Weights of a small multi-label image tagger: 25.5M parameters, nadamw at rate 0.0016.
Rows from block 2 of a small multi-label image tagger, named by matrix and row number. Rows with one number belong to one neuron. Each number is 128 + 24 x the weight over its row's rms, rounded and kept within 0 to 255. All counts start at 0.
After each neuron's rows are labels from the 100 images, of 14976, where the neuron reaches its highest value: "responds to" is what is common among them. Only what is clearly more common there than usual is listed. The data: photos of plants, animals and fungi (iNaturalist).
# fc1: MLP up (model.blocks.2.mlp.fc1.weight, 1536x256), inputs 128-255
# fc2: MLP down (model.blocks.2.mlp.fc2.weight, 256x1536, transposed), outputs 128-255

fc1.27 [145 172  83 149 112 190 131 133 124 126 120  95 159  82 130 126 149 104 114 151 165 149 103 138 173 138 197 154 146 114 121 133 134 148 109 123 119 108 165  88 138 128 113 143 136 115 115 156 151 140 140  91 145 144 157 129 110 153 104 138 120 144  81  91 155 121 136 116 139 143 108  99 123 157 141 170 145 148 106 137 127 145 159 148 110  97  82 147 157 128  97 143 155 136 131 104 132 187 146 138  89 159 106 130 141 158  99 186 161 130 117 154 128  94 121 122 157 130 120 102  76 133 133 102 172 171 116 118]
fc2.27 [142 129  76 148 147 138 123  90 149 102 141  92 132 162 112 160  63 137 109 142  89 149 170 125 129 104 130  86 109 149 118 117 129 126  90 123 136 145 109 107 100 110 113  83 137 115 118 182 119 141 139 154 135 147 101  94  99 146 132 159  93 142 135 135 144 161 156 145 126  82 125 102  87 126 130 129 118 105 109 158 134 144 138 158 107 105 130 138 107 136 113 126 113 113 135 143 107 127 126 141 117 117 188 103  91  53 132 147 146 126 151 157 109 115 152 163 157 145  49 131 126 141 134 102 113 114 161 150]
responds to: phylum Arthropoda; class Insecta; order Lepidoptera

fc1.538 [136 143 147 138 133  67 163 145 173 107 134 117 162 159 128 124 135 150 110 129  86 102 134 131  31 121 144 132 167 141 135 149 142 115 127 137 116 100 149  88 105 147 120 135 119  99  91 164 133  80 124 147 124  79 132 127 118 132 134 126 135 113 130 109 178 120 138 148  88 173 121 150 124 165 153 135 109 131 115 163 145  74 136 127 153 151 139 144 133 165 100 168 137 116 126 158 134 148 150 115 135 163 108 154 132 126 126 131 118 160 110  85  89 133  86 126 141 131 139 143 145  72 116 130 101 151  79 119]
fc2.538 [123 102  88 151 149 124 108 121 106 100 172 119 118 121 139 131 134 158 128 136 166 130 144 131 128 129 136 130 114 167 147 165 144 155 130  80 162 140 145 121 158 123 111 132 115 146 122 111  89 189 121 138 151 161 104 113 168 121 157 137 101 105 138 145  97 112 140 119 126 154 118 172 119 140 163 122 105 118 133 142 145 147 119 136 116 197 152 214 161 137 125 131 138 126 116 147  68 138 122 119  89 142 136 116 213 107  87 150 114  72 158 127 120 129 135 137 142 133 102 100 142 153 124 122 148 128 135 173]
responds to: kingdom Plantae; phylum Tracheophyta; class Magnoliopsida

fc1.171 [165 123 165 178 119 111 101 146 130 118 113 123 115 145 143  93 149 150 154 110 167 149 136 116  95 103 153 162 141  69 123 145  93  97 131 111 100 104 121 107 121 121 105 125 124 127 100 147 124  95 106 136 133  78 135 137 127 138 117  90 161 102 152  74 159 117 118 164 123 106 113  85  98  99 146 167 127 120 129 140 130 171 157 152 133 127 112 160 127 133 114 143 136 122 131  94 173 144 164 147 157 121 143 153  81 166 100 140 117 121 143 109 100  80 135 130 170 121 112 142 102 133 112 129 131 135 117 136]
fc2.171 [103  90 112 132 125 142 109 115  78 109 134 130 129  75 118 112 108 150 135 151 147  95 153  93 140 104 105 162 121 176 112 145 168 156 152  73 124 161 122 129 135  85 125 115  85 126 132 128 113 187 129 109 135 139 165 129 153 127 143 110 154 133 133 149 114 125 160  98 150  90 118 137 119 160 122 124 113 127 132  98 169 114 114 133 125 140 153 167 234 134 109 119 156 115 130 144 105 144 168 114 140 120 135  87 152 119 129 107 133  71 133 146 123 131 150 124 147 156 126 119 158  98 108 121 130 114 147 144]
responds to: phylum Tracheophyta; kingdom Plantae; class Magnoliopsida

fc1.740 [163 107 128 121 180 163 112 112  91 127 161 102  91 102 110 121 122 150 114 124 191 143 156 100 198 182 137 150  91 147  88 114 133 123 109  74 146 198 135 146 125 131 119 105 130 123 129 119 109 152 167  77 108 153 110  89 112 174 146  93 184 147 106 123 118 147 144 107 132 107  92 169 125 111 145  93 144 112 144 154 132 130 127 124 143 145 138 158 128 111 138 114 130 108 132 113 155  87 106 126 131  84 131 105 122  68 120 135 156 129 126 160 139 166 105 123 107 170  78 108  92 173 158 123 108 138 128 104]
fc2.740 [134 104 125 142 103  49  87 146  82 110 153 122 138 153 134 165  83 165 119 166  89 121 158 101 123 125 159 140 138 157 112 120 137 128 159 126 159 129  92  89  99 114 128 101 116 110 152 133 117 123 129 136 142 127  63 146 133 106 158 157 129 111 127 124 129 157 167 117 146 125 120 145 139 143 126 180 104 135  71 179  78  96 147  78 167 138 156 150 132 138 123 124 122 144 140 128 127  94 148 146 142 112 151 119  92 162 153 124 144 115 149 124 132 139 165 128 148 140  92 137 110 125 144 124 149 127  88 108]
responds to: phylum Arthropoda; class Insecta

fc1.363 [155  97 151  81 166 151 128  90 108 145 130 131 105 113 145 108 110 113 113 142 169 183 104 155 118 121 157  87 118 141 124 127 138 119  87  75 141 150 165 141 131  91 141  81 111 116 137 134 136 118 133 131 111 149 114 130  96 186 133 117 138 112 102 125 119 171 132 115 136 115 112 150 101 119 102 133 125 146 157 105  95 161 122 135 118 136 122 111  94  90 151 113 135 128  97 118 161 102 139 100 108  86 124 112 141  67 121 147 118 132 116 149 156 135  97 121 122 138 110 136  76 153 150 138 126 101 177 130]
fc2.363 [130  87 128 138 121  81 129 145  82 106 152 107 146 138 125 132 121 150 116 134 117  93 151 115 159 158 145 145 135 167 149 175 144 131 123  91 145 135 115  85  76 137 159  99 105 101 141 113 150 115 136 122 128  87 156 110 139 122 160 117 164 109  67  98 100 162 183 103 159 168 110 157 183 123 125 158 101  91  86 138 116 105 136  97 178 143 120 141 137 131 118  87 102 120 161 129 115 104 130 138 156 145 156  86 156 172 127 120 127 142 146 109 114 177 140 156 152 113 121 130 101 124 166 152 185 144 111 119]
responds to: class Aves

fc1.173 [107 123 148 114 106 113 103 157 165 143 148 193 170 151 162 142 102 134 128 148 174 118 139  84 124 135 102 106 131 126 129 114 120 122 107 132 164 140 101 109 125 148 101 144  90 154 135  86 177 126 148 128 108 104 133 123 111 129 119 107 184 103 148  85 133 113 104 114 131 110 127 156 101 112 144 174 124  93 140 127  88 113 141 164 115 107 130 110 153 142 153 120 181 126 121 163 117 163 133  76 138 152 143 105 113 144 154 128 145 157 127 151 140 129 112 139 123 116  88  97 174 155 136  86 171 125 151 122]
fc2.173 [ 92 130 102 137 142  73 117 135 121  88 126 126 125 162 138 149 132 118  98 181 159 115 138 145 189 140 110 138 129 188 105 127 153 175 147 118 148 127 116 116 114  77 121 110 110 112 113  85  87 123 115 126 134 115 119 145 144 112 169 124 127 108 146 187 146 131 140 147 147 125 101 131 190 101 102 133 138 168 110 128 123 120 141  93 112 118 153 101 149 125  99 136  86 130 110 147 149 113 161 158  83 123 110 127 132 147 121 128 101 131 125 153 108 135 176 114 144 129 130 140  89  90 147 154 112 154  76 151]
responds to: order Passeriformes

fc1.509 [163 127 148 115 168 112 158 111 116 145 153 121 113 165 162 111 144 139 111 105 169 201 108 116 101 170  91  87 140 112 118 118 146 135 117  97 164 125 169 106 119 138  87 127 127  88 116 152 114  93 100 134 111  99 180 110 118 134 158 130 130 126 107 116 141 148 108 114  93 122  88  91 157 165 100 120 120 150 151 118 149 110 134 177 135 121 130 113 120 125 104 129 107 119 123 113 139 112 114 108  81 135 127 139  98 149 112 139 123 176 125 153 122 104 110 171 137  64 115 100 118 141 116 151 110 164 128 108]
fc2.509 [110 133 143 174 128 106 101 148  83 149 160  89 128 143 124 181 126 190 132 103 126  86 126 120 148 166 144 136 136 127 125 177 142  74 122  42 132 141  97  88 117 110 139 109 134 114 175 123 142 144 133 105  97  95  77  90  92 126 162 134 134 101 111 128 118 127 150 163 125 130 140 137 169 120 138 147 111 125 139 145 112 139 175 126 140 188 124 173 153  81 142 115 146 136 148 133  74 135 148 152 111 132 131  95 105 120 135 154 135  84 124 118 117 141 106 137 121 104 129 129  95 135 139 151 134 105 130 110]
responds to: phylum Tracheophyta; kingdom Plantae

fc1.312 [ 87 129 123 115 105 123 131 103 117 124 123 129 136 111 133 141 107  73 144 143 124  82 113 154 163 104  94 148 184 117 142 132 118 137 163 159 148 145 128 135 143 171 174 167 107 155 127 127 131 124 109 133 137 137 162 121 129 103 102 110  89 129  91 174 145  93 119 113 173  79 130 140 130 140 111 150 128  82  86  98 106 125 149 124  90 127 133  91 132 143 140 126 115 142  98 117 147 171 138 138 153 131 135 130  85 114 126 102 132 140 154 147  81 168 178 150 123 110 121  73 142 135 138 108 139 128 115 141]
fc2.312 [120 132 110 129 119 117 107 126 121 116 121 120 103 172 120 174 110 117  99 142 116  99 161  93 160 114 159 127 113 185  87 119 125 156 126  77 185 151 128 121  79  86 136 118  93 115 113 134  84 159 121 123 153 117 120 133  93  83 164 132 105 128 110 147 116 122 130 131 174 100  96 155 152 134 136  75 131 130 135 145 128 105  99 101 106 118 168 147 150 131 137 131 142 132 150 127 115 119 127 146  69 131 119 133  99  84 114 136 128 106 108 140 126 143 152 114 148 151  88 149 135 117 148 137 110 162 121 154]
responds to: order Passeriformes

fc1.460 [169 125 118 146 145 135 132 146 141 134 146 124 143 156 112 153 152  97 127 111 143 164 123 115 134 150 125 121  92 119 164 115 121 107  70  58 144 166  83 140 149 138 123 155 161 139 114 117 115 114 170 134 119 120 125 145 111 144 152 112 173 124 115 127 181  88 163 124 138 114 107 122 139 135 162 128 115 117 149 120  89 126 134 133 108 113 154 126 139 165 102 107 134 123  97 101 114 114  96 171  84 103 178 112 114 137 114 141 139 147 152 126 146 132  81 129 104 136 129 129 109 155 129 114  99 171 160 157]
fc2.460 [107  94 144 132 145  90 105 101 110 109 135 154 104 153 137 133 113 137  85 161  93 120 177  91 132 143 139 132 145 159 142 148 115 144 115  72 166 155  94 142 130  86 108 114 149 153 111  83  97 126  98  98 114 117  98 131 161 125 188 122 125 119 141 166 110 112 125 113 164 162 144 123 159 158 122 157  92 107 108 157 143  88 132  98 147 145 141 174 124 105 114 156  99 152 108 125 109 118 144 137  80 165 100 128 164 124 105 102 131  79 142 150 123 144 179 108 159 168 126 117 101 121 139 131 169 148 108 174]
responds to: class Aves

fc1.450 [115  74  92  97 165 123 119 129 101 125 125 141 129 161 119 123 101 149  95 154 156 144 125  81 152 117 118  73 116 137  97 127 154 128  47  91 131 126 126 164 131 135  99 115 142 123 165 106 141 126 163 122  90 126 139 161 127 154 119  95 148 148 136 142 130 131 122  99 129 119 101 160  96  87 121 107 130 138 159 104 113 131 141 164 148 119 120 121 167 120 136 154 121 118 110 129  86  83 179 139 126 151 131 120 104 145 152 116 113 127 107 119 160 160 103 119 128 110 113 145 113 141 113  95 163 119 182 129]
fc2.450 [ 94  91 138 128 140  55 122 111  97  84 134 127 127 164 166 130 120 146 117 163 114 121 179 107 150 137 163 144 136 186 110 147 132 137 145 105 155 152 133 130 127  84 153 114 125 127 138  92 120 143 109 118 125 136  86 134 130 107 180 150 123 123 160 153 110 134 158 125 126 119 139 112 177 141 111 152 107 155 116 145 104  94 103 106 176 128 163 154 107 109 109 171 131 154 159 111 157  88 180 144 118 128 152 135 120 157 121  93 111 115 118 140 108 132 151  99 138 141 127 126 134 130 157 139 154 137  81 154]
responds to: class Aves; phylum Chordata; order Accipitriformes

fc1.324 [115 107  92 139 123 105 164 151 152 124 123 105 160 128 132 117 144 168 122 137 118 136 128 164  77 119 151  88 125 163 137 126  98 100 107 146 102 112 141 109 149 126 138 124 162 154 159 203 140  88  96 161 115 115 132 172 123 154 152 167 115 111 158 128 100 145 132 172 109 134 128 133 114 120  97 124 123 123 128 109 113 105 111 116 155 101 110 139 139 166 128 136 137 137 119 122  76  77 142 150 137 162 173 136 129 153 158 140  81 117 156 103 131 137 138 154 117 119 147 119 145 100 138 156  82 107 154 109]
fc2.324 [124 113 134 122 130 153  75 152 118 112 173 121 159 107 117 141  90 148 127 125 117 108 160 113 105 118 116 126 157 155 136 140 132 131 153 105 133 172 118 122 134 132 148 159 103 111 158  92 166 198 104 122 125 117 140 123 153 123 140 129 131 133 106 115  97  97 109 123 161 118 154 136 118 121 139  84  97 118 122 121 100 127 137  89 143 195 140 191  84 111 143 143 133 127  99 146  95 128 110 144 104 161 117 130 139 157  98 123 100 129 134 124 142 168 146 109 142 167 123  94 158 156  95 117  89 128 133 145]
responds to: phylum Tracheophyta; kingdom Plantae

fc1.67 [154 153 143 152 130  70 145 147 147 114 123 131 164 151 141 127 129 131 112 132  78 148 105 163  51 118 130 145 127 109 132 109 114 115 120 146  98 100 182  72  96 155 124 138 158 145 131 164 153  79 118 153  94  72 135 138 136  94 104 109 123  78 142  71 174 132 118 131  75 141 114 124  66 136  86 114 153 167 160 138 118 119 136 138 157 158 113 122 127 142 118 159 111 101 164 153 140 108 121 102  97 129 112 162 134 129 148 150 167 139 111 103 119  81  90 119 136  97 127 125 119 106 103 118 100 144 102  76]
fc2.67 [111 122 126 143 118  98  99 140  93 119 163 111 124 135 145 117 107 159 180 136 144 134 159 138 130 136 143 145 120 149 135 178 133 181 139  92 139 163 147  94 132 128 117 133 106 122 145 147  98 169 124 150 117 142 129 118 125 119 155 134 121 107 136 150  83  92 150  94 125 109 143 178 107 141 148 129  97 119 118 158 141 109 102  90 129 182 155 190 145 129 129 103 167 104 111 140  61 138 155 119 106 154 132 124 202 148  86 106 121 103 144 119 121 122 125 117 110 131 121 104 158 138 136 113 149 146  92 158]
responds to: kingdom Plantae; phylum Tracheophyta; class Magnoliopsida

fc1.372 [128  84 106  85 164 107  92 100 141 109 135 159 131 125 147 130 126 128 136 117 138 129 137 153  92  70 117 146 138 117 122 140 118 119 199 164 138 128 101 109 137 120 137 141 104 127 172 145 105 167 154 158 140 138 115 155 160 104 136 119  92 123 160 118 120 155 110 104 120 129 142 119 122 114 154 204  98 104  87 156 127 107 127 131  99 162 130  64 148 146 116 157 105 188 112 184  99 100 144 142 144 155 133 118 130 147 135  78 128 122 119 129 171 148 151 130 124 173 126 148 149 143  98 113 126  98 111 153]
fc2.372 [133 111 138 117 113 114  95 122 112 104 103 123 111 163 112 184 146 127 125 164 123 100 135  82 111 127 128 121 151 168 107 148 143 159 180  77 150 171 136 112  84 127 136 119  77 119 140 131 129 191  96 126 138 110 141 140 107  84 165 131  89 118 145 158 125 108 106 108 126 116 126 150  96 119 116  92 145 113 144 139 102 121  97  99 132 122 145 132 112 152 118 137 154 125 141 140 144 128 156 118  56 119 138 119  92  84 132 126 131 110  98 147 128 150 144 112 108 140 130 136 151  98 117 110  82 137 126 184]
responds to: order Passeriformes

fc1.134 [148 143 158 149  76 100 133 146 160 143 139 159 151 138 163 130 121 160 140 100 118 121 135 153  55 124 181 122 102 125 124 108  88 124  92 135 107 132 184 110 109 147 129 141 165 105 144 167 143 110  95 163  96  93 112 131 102  92 113 109 134 135 167  78 149 127 145 151  91 125 110 114 102 135 122  94 137 140 117 111 112  92 119  69 136 127 108 127 143 143 145 165 147 122 141 106 126 108 147 156 123 193 129 131  98 113 157 115 113 149 145 105 102 120  89 121 153 130 124 139 118 105 134 145  87 101  88 101]
fc2.134 [106  96 145 126 127 122 100 126 108  88 154 146 137  46 142 106 130 118 163 123 148 123 152 145 115 100 135 134 143 166 140 155 168 176 157 112 120 154 151 142 180 111 133 186 113 135 135 129 112 146 123 150 176 139 144 122 191 140 144 124 104 130 151 138 132 120 133  94 140 111 130 178 105 121 152 122  94  97 115 132 158 109  98  98 106 151 179 168 159 142 148 122 142 113 113 148  75 130 132 144 109 124 117 155 157 129  87 115 104 108 140 130 138 120 138 114 133 143 107  92 194 113 123 132  95  99 107 156]
responds to: phylum Tracheophyta; kingdom Plantae; class Magnoliopsida

fc1.582 [134 177 126 144 177  76  91 128 164 127 107 134 111 130 167 112 166 144 100 130 111 104 173 110 108 118 136  94 144 154 109 154  96 165 165 161 128 154 113 125 123 134 101  98 138 101 102 108 137  97 142 111 135 135 127 140 157 146 145 109 135 118 148 120 124 139 149 123 123 180 139 110 173 126 120 132 107 153 138 133 159 113 154  94 149 149 158 129 142 140  64 146 129 140 160  83 117 120 160 136 110 123 134  98 147 133 133 126 131 185 108 114 117 112  88 133 131 144 129 160 111 124 127 158  87 133  95 143]
fc2.582 [136 121 177 112 105 116 106 139 117 130 116 134 122 111 110 181 119 115 144 144 151 118 160 138 110 126 134 170 137 161 121 173 129 103 162 139 142 146 154 105 147 162 112 125 140 163 139 137  80 132 117 138 182 119 138 131 134 123 173 135 113 121 125 183 111 108  86 122 119 112 235 125 120 195 142 141 155 123 125 119 133 114 114 117  92 176 150 151 137 101 165 134 159 111 125 109 103 118 141 129  91 134 118 122 130  80 136 133 126 101 133 128 135 146 130 121 108 142 130 145 109 115  91 115 167 110 153 142]
responds to: class Aves

fc1.30 [ 94 135 152 151  87 121 163 133 149 128 128 122 137 163 124 112 132 100 105 105 121 117  98 118 116 110  86 116 155  91 147 156 122 158 137 111 128 161 140 125  94 123 160  80 163  71 121 119 112 111 113 139  90  95 133 131 132  94 110 142 129 122 119 130 106 135 142 114 118 105 126 108 104 128  96 110  93 138 165 131 149  93 134 170 130 152 123 171 200  82 111 137 133 117 137 136 126 134 154 113 127  83 159 111 173 111  98 161 168 138 107 118 108  94 125  91 127 136 144 158 111 140  57  78 134 139 108 151]
fc2.30 [147 112 151 165 102 115  79 140 148 121 124 122 135 103 125 147  98 158 113  83 208  67 160 107 141 127 125 121 129 152  95 117 135 122 148 159 140 111 140 111 150 133 156  71  89 136 145 126 121 141 133  99 154 123  84 134 127 140 146 114 124 119 131 134  89 108 138 102 130 141 154 160 139 148 141 126 123  81  97 104 116  52 141 102 106 119 169 143 127 147 104 124 152 136 141 138 131 138 167 139 140 132 107  88 157 124 144 110 148  92 112 117 132 173 128 119 104 141 140  98 125 119 121 115 146 116 135 195]
responds to: phylum Arthropoda; class Insecta; order Lepidoptera

fc1.394 [115 109 132 137 173 130 124 129 131 132 131 154 109 134 130 121 114 132 126 129 167  87 116 126 113 123 151  80 151 126 135 168 132 156 114 137 149 169 108 176 173 132 109 113 114 113 118 132 137 139 140 122  75 115 154 123 105  63 154 131 134 123 117 171 127 148 109  78 124  96  95 137  95  86 115 174 115  95 108 146  78 174 115 170 126 127  99 122 138 117 129 155 115 111  89 118 147 120 164 160 167 110 143 116  85 115 117 116 130 168 144 179 100 138 103 106 134 127  90 133 112 151  72 104 140  93 152 170]
fc2.394 [ 96  93 143 141 128  90 113 125 104  74 146 135 118 152 129 159 113 134  98 147 146 125 128 110 155 169 130 126 127 186 114 119 173  95 151 114 148 145 101  88 132  83 152  76  84 132 146  97  75 136 139 130 126 137 101 163 133 127 167 129 134 128 139 164 102 140 128 126 172 110  86 147 193 123 122 114  96 160 106 125 101 104 104 111 124 157 173 146 131 118 128 136  85 135 126 132 143  73 150 163 123 144 131 139 122 177 145 121 114  95 135 147 140 164 166 118 105 158 126 150 142 137 164 147 121 127 112 151]
responds to: class Aves; phylum Chordata; order Passeriformes

fc1.191 [102 112 143 139 153 127 154 176 105 114 109  78 161 120 137 135 129 150 157 113 103 148 154 141 180 129 124 126 159  86 117 152 128 133 139 115 109 101 154  94 145 108 182 103 103 161 113 134 178 140  90 158 114 133 148 106 129 139 109 143 133 130 117  83 127 122 104  94 153 132 122 102 165 111 107 143 129 154 120 131 152 139  80 161 107 151 113 124 140  91  98  52 103 134 135 129  96 139 120 135 127  95 103 135 110 140 126 173 105 146 108 100 134 116  96 120 129 116 131 105  93 150 153 121  84  89 125 113]
fc2.191 [132 116 106 136 159 136 126 100 104 142 126 125  98 118 146 145 106 138 129 142 100 121 178 120 174  99 136 113 116 134 134 138  94 116  79  91 137 133 154 143 128 133 107 107  97 107 107 129 117 130 135 142 130 127 135 123 140 136 133 132 142 142 133 129 145 116 182 124 112  61 118 115 141 171 129 135 177 120 132 144 122 131 170 120 135 117 141 138  87 149 142 116 170 111 175 140 131 148 130 133  92 109 117 115 103 104 137 108 174 123 163 132 121 133 163 123 114 134 163 112 140 139 105 133  90 145 104 196]
responds to: phylum Arthropoda; class Insecta; order Lepidoptera

fc1.261 [115 107 118 110 187 123 103 138 147 105 149 122 126 150 131 109 171 152 116 123 180  97 126 163 137 126 111  86 150 123  95 123 157 124  90 101 153 123 174 155 129 109 143  89  99 148 129 120 121 102 109 135  93 158 152 134 149 160 144  88 113 132 138 104 123 128 127 125 141 128  93 146 121 165 166 135 101 124 162 123  97 116 111 133 127 107 126  79 101  77 130 122 108 124 101 126 147 113 160 139 131 104 145 112 140 125 135 115  99 160 104 182 152 133  93 141 134  81  83  87 155 121 145 133  83 129 184 131]
fc2.261 [156  87 174 149 126 101 110 134 120 120 179  83 115 147 158 126 116 150 126 147 130 142 124 104 160 138 151 125 113 170 142 179 152 107 103  76 103 149 104 110 134 120 140 122 115 108 171  79 150 158 113  92 113 102  98 140 109 117 162 104 176 124 112 133 121 149 153 116 146 127 167 142 158 128 156 159 104  89 128 116 115 105 120 120 149 185 136 184 130 118 110 138 150 117 161 119  98  99 138 134 105 155 120 120 161 187 126 114 130  93  86 104 115 126 120  90 158 115 119 126 125 128 150 119 160 154  99 117]
responds to: phylum Chordata; class Aves; order Charadriiformes

fc1.524 [118 141 135 104 156 108 153 141 162 142 129 138 155 139 132  97 154 145 132 148 167 149 122 128 163 117  48  82 110  94 118 130 158 120 103  91 130 104 160 129 136 139 152 127 115 168 106 106 156 110 103 142 110  86 129 139 100 128 106 136 150 122 117 157 185  85 120 117 125 128  93 144 112  66 139 129 134 146 133  87 117 102  86 138 120 119 110 106  89 188 145 158 121 134 148  81 120 106 144 105 108  99 144 131 132 115 143 151 120 160  79 130 173 124 122 154 113 133 141 109 127 131 152  92  91 165 132  97]
fc2.524 [139  97 125 141 135  92  73 137  92 162 157 115 100 140 143 144 116 140  97 150 138 114 129 119 146 125 163 136 140 157 130 188 125 154 113  57 142 154 105 128 145 119 142 116 139  96 145  85 116 136 141 133 133 116 145 103 164  90 174 122 132  82 133 111  91 111 147 103 152 156 130 146 151 160 120 145  84 153 110 133 128  90 155  89 159 129 142 188  94 106 115 167 133 141 129 139 121 144 150 122 121 143 133  84 163 138 100 127 134  95 132 100  88 134 171 123 152 163 118 149 118 155 132 137 132 111  95 144]
responds to: phylum Chordata; class Aves

fc1.701 [160 174 157 126 153  99 136 125 129 154 142 114 124 121 157 123 147 138 125 107 140 183 124 139  86 133 117 151 171  95 118 104 112 139 114 114 121 135 120  89 143 147 142 172 137 143 148 120 161  98 123 130 122 116  94 136  96 106  95 134 115 137 133 134 144 106 179 144  84 143 119 144 106 125 155  90 109 152 109 132 142 128 157 106 166 114 122 112 104 100  99 125 118 103 115 122 126 132 130 138 118 164 121 145 119 118 113 146  93 204 116 115 132 110  63 112 158 114 142 160 108 125 131 139 127 134  86 141]
fc2.701 [107 122 153 160  92 137  99 133  98 113 124 144 127  92 165 171 123 121 178 140 136 118 169 148 127 119 159 143 136 162 160 129 105 201 119 114 119 144 142  84 152 126 115  75 171 147  97 120 100 124  95 124 148 132  92 135 167 114 145 122 111 118  74 152 112 142 131 111 105 103 143 118 145 183 123 106 101 140 124 118 136 111  97  93 111 149 139 158 150 121 146 101 162 123 116 140 101 152 101 131 113 126 113 115 162 124  89 145 142 101 126 128 132 163 143 132 107 116 110 116 130 113 121 158 156 126 132 154]
responds to: phylum Tracheophyta; kingdom Plantae; class Magnoliopsida

fc1.746 [122 102 102 148 138 123 172 103  95 152 135 122 169 101 145 118 128 139 127 162  86 113 104 123 136 122 101 105 114 120 130 117 174 153 124 140 129 146 144 124 149 107 126 156 122 106 141 125 173 111 101 135 115 128 162 139 156 152  97 129 162 180 124 194 122 123 107 117 121 125 126 116 119 102  91 114 132 130 135 138 132 169 122 156 109 100 108  57 101 109  70 136 102 130 141 133 156 113 104 148 129 120  83 138 145 123 190 132 135 113 114 107 123 117  80 146  98 119 178 144 133 150 148 153  88  99 168 133]
fc2.746 [160 158 102 121 141 148  57 119 129 175 139 138 141 181 148 187  90 163 124 164  93 137 131 148 128  89 172 124 115 117 108 125 109 114 128 129 120 127 134 132  96 132 110 138 121 124 148 124 141 134 135 157 138 113 122 118  62  65 111 119 125 131 120 137 120 140 106 130 138  84 160  89 125 140 138 102 161 158 162 134 118  73 138 102 138 136 132 104  80  95 166 143 162 145 118 105 113  93 157 139 128 159 104 121  83 149 119 117 149 154 137 121  83 121 130 112 117 137 100 128 116 120 140 116  91 135 110 115]
responds to: phylum Chordata; class Aves; order Passeriformes

fc1.723 [169 178 150 137 137 127 108 115 118 127 120 130 129 137 127 144 129 162  91  99 108 178 114 139  34  74  95 138 140 150 125 111 135  95  83 103 112 142 126  99 108 138 126 131 158 108 119 155 141 102 103 119  91  97 107 104 134 132 100 143 151  89 125  97 125 130 153 135 109 138 116  86 128 169 131 116  98 136 171 145 129 132 165 131 101 135 131 164 150  93 128 146 125 118 150 125 135 114 143 120 106 130 133 157 119 101 143 125 117 143 155 103 123 144 125 119 128 105 106 145 127 124 112 131 105 102  98 100]
fc2.723 [116 121 116 147  98 127 104 123 114  82 119 112 121 103 140 139 129 139 177 127 176  99 159 134 140 124 126 147 119 164 164 161 119 159 161 112 149 123 116  89 172 107 112  91 134 154 144 155 106 180 142 114 156 112 108 121 149 125 135  88 124 134 108 155 111 132 146  90 148 136 148 151 164 129 133 131 118  79  94 155 135 101 124 124 109 171 144 164 200 114 148  99 151 103 140 117  77 145 110 125 101 127 108  75 170 133  53  88 143  63 109 131 124 147 148 139 141 145 100  97 145 108 145 143 157 133 104 139]
responds to: kingdom Plantae; phylum Tracheophyta; class Magnoliopsida

fc1.711 [109 140 126 160 121 113 132 150 132 122 109 118  89 133 162 135 111 127 139 121 169  82 146  61 136 138 159 119  95 181  97 138 125 160  38 118 131 114 134 172 171  85 104 102 106 113 168 115 116 156 162 130 118 136  95 109 113 116 118 123 133  98 160  83 151 109 136 122 148  98 113 172 147 162 137 128 137  99 112  97  85 126 142 153 112 107 130 178 192 110 168 125 186 139  94 119 142 170 145 155 164 144 147  89  85 152 119 108 119 110 140 116 126 139  88 154 137  53 101 141 124  99 120 135 126 139 150 149]
fc2.711 [132  95 147 111 123  78 100 125 107  96 136 146 138 113 159 138 125 102 116 175 120 134 162 123 151 141 137 163 138 184 111 148 130 154 140 121 153 139 141 131 139  89 101 119 114 124 141 112 107 151  86  97 136 126  76 145 136 132 172 155 108 147 169 175  92 132 128 122 152 131 131 135 174 130 113 120 125 115 146 142 125 106  98 124 113 137 171 107 116 124  99 171 106 141 122 118  90 102 127 172  93 135 120 142 145 118 110  96  79 127  96 123 108 146 148  73 154 149 136 112 128 116 129 139 122 127 157 175]
responds to: phylum Chordata; class Aves; order Anseriformes; family: Anatidae

fc1.645 [103  70 102  98 134 124 127 130 141 107 145 160 141 131 117 124 155 176 144 138  69 122 178 147 163  91  98 117 104 101 121 110 162 142 165 168 105 133 155 150  76 109 128  84  94 140 123 122 172 123 108 129 102 142 113 141 170 112 118 139 158 116 124 135 120 132 147 133 110 152 154 132 165  83 111 142 117 136 114 135 123 153 100 143 127 134  70 113 102  97 178 137 100 132 152 136 108 124 111 108  92 160 136 141 155 157 150 106 108 129  89  80 149 162 120 111  85  93 128 101 165 110 144 147 110  76  91 129]
fc2.645 [138 107 131 102 139  72 126  81  84 163  96 126 113 131 140 151 108  72 111 138 125 144 124 149 147 125  92 134 133 111 126 136 121 154 130 127 117 138 139 156 122 124 124 164 116 135 119 145 138 178 128 130 158 126 159 124 153 123 169 107 138 129 159 158 117 107 172  99 116 119 169 113 137 149 121 146 185 101 137 146 173 108 159  76 109 124 173 111  94 151 180 119 142 136 181 134 135  97 148 122  95 108 132 129 136 129 105 137 148 122  98 138 157 129 125  97 108 117 127 180 156 134 173 124 119 142  79 115]
responds to: order Passeriformes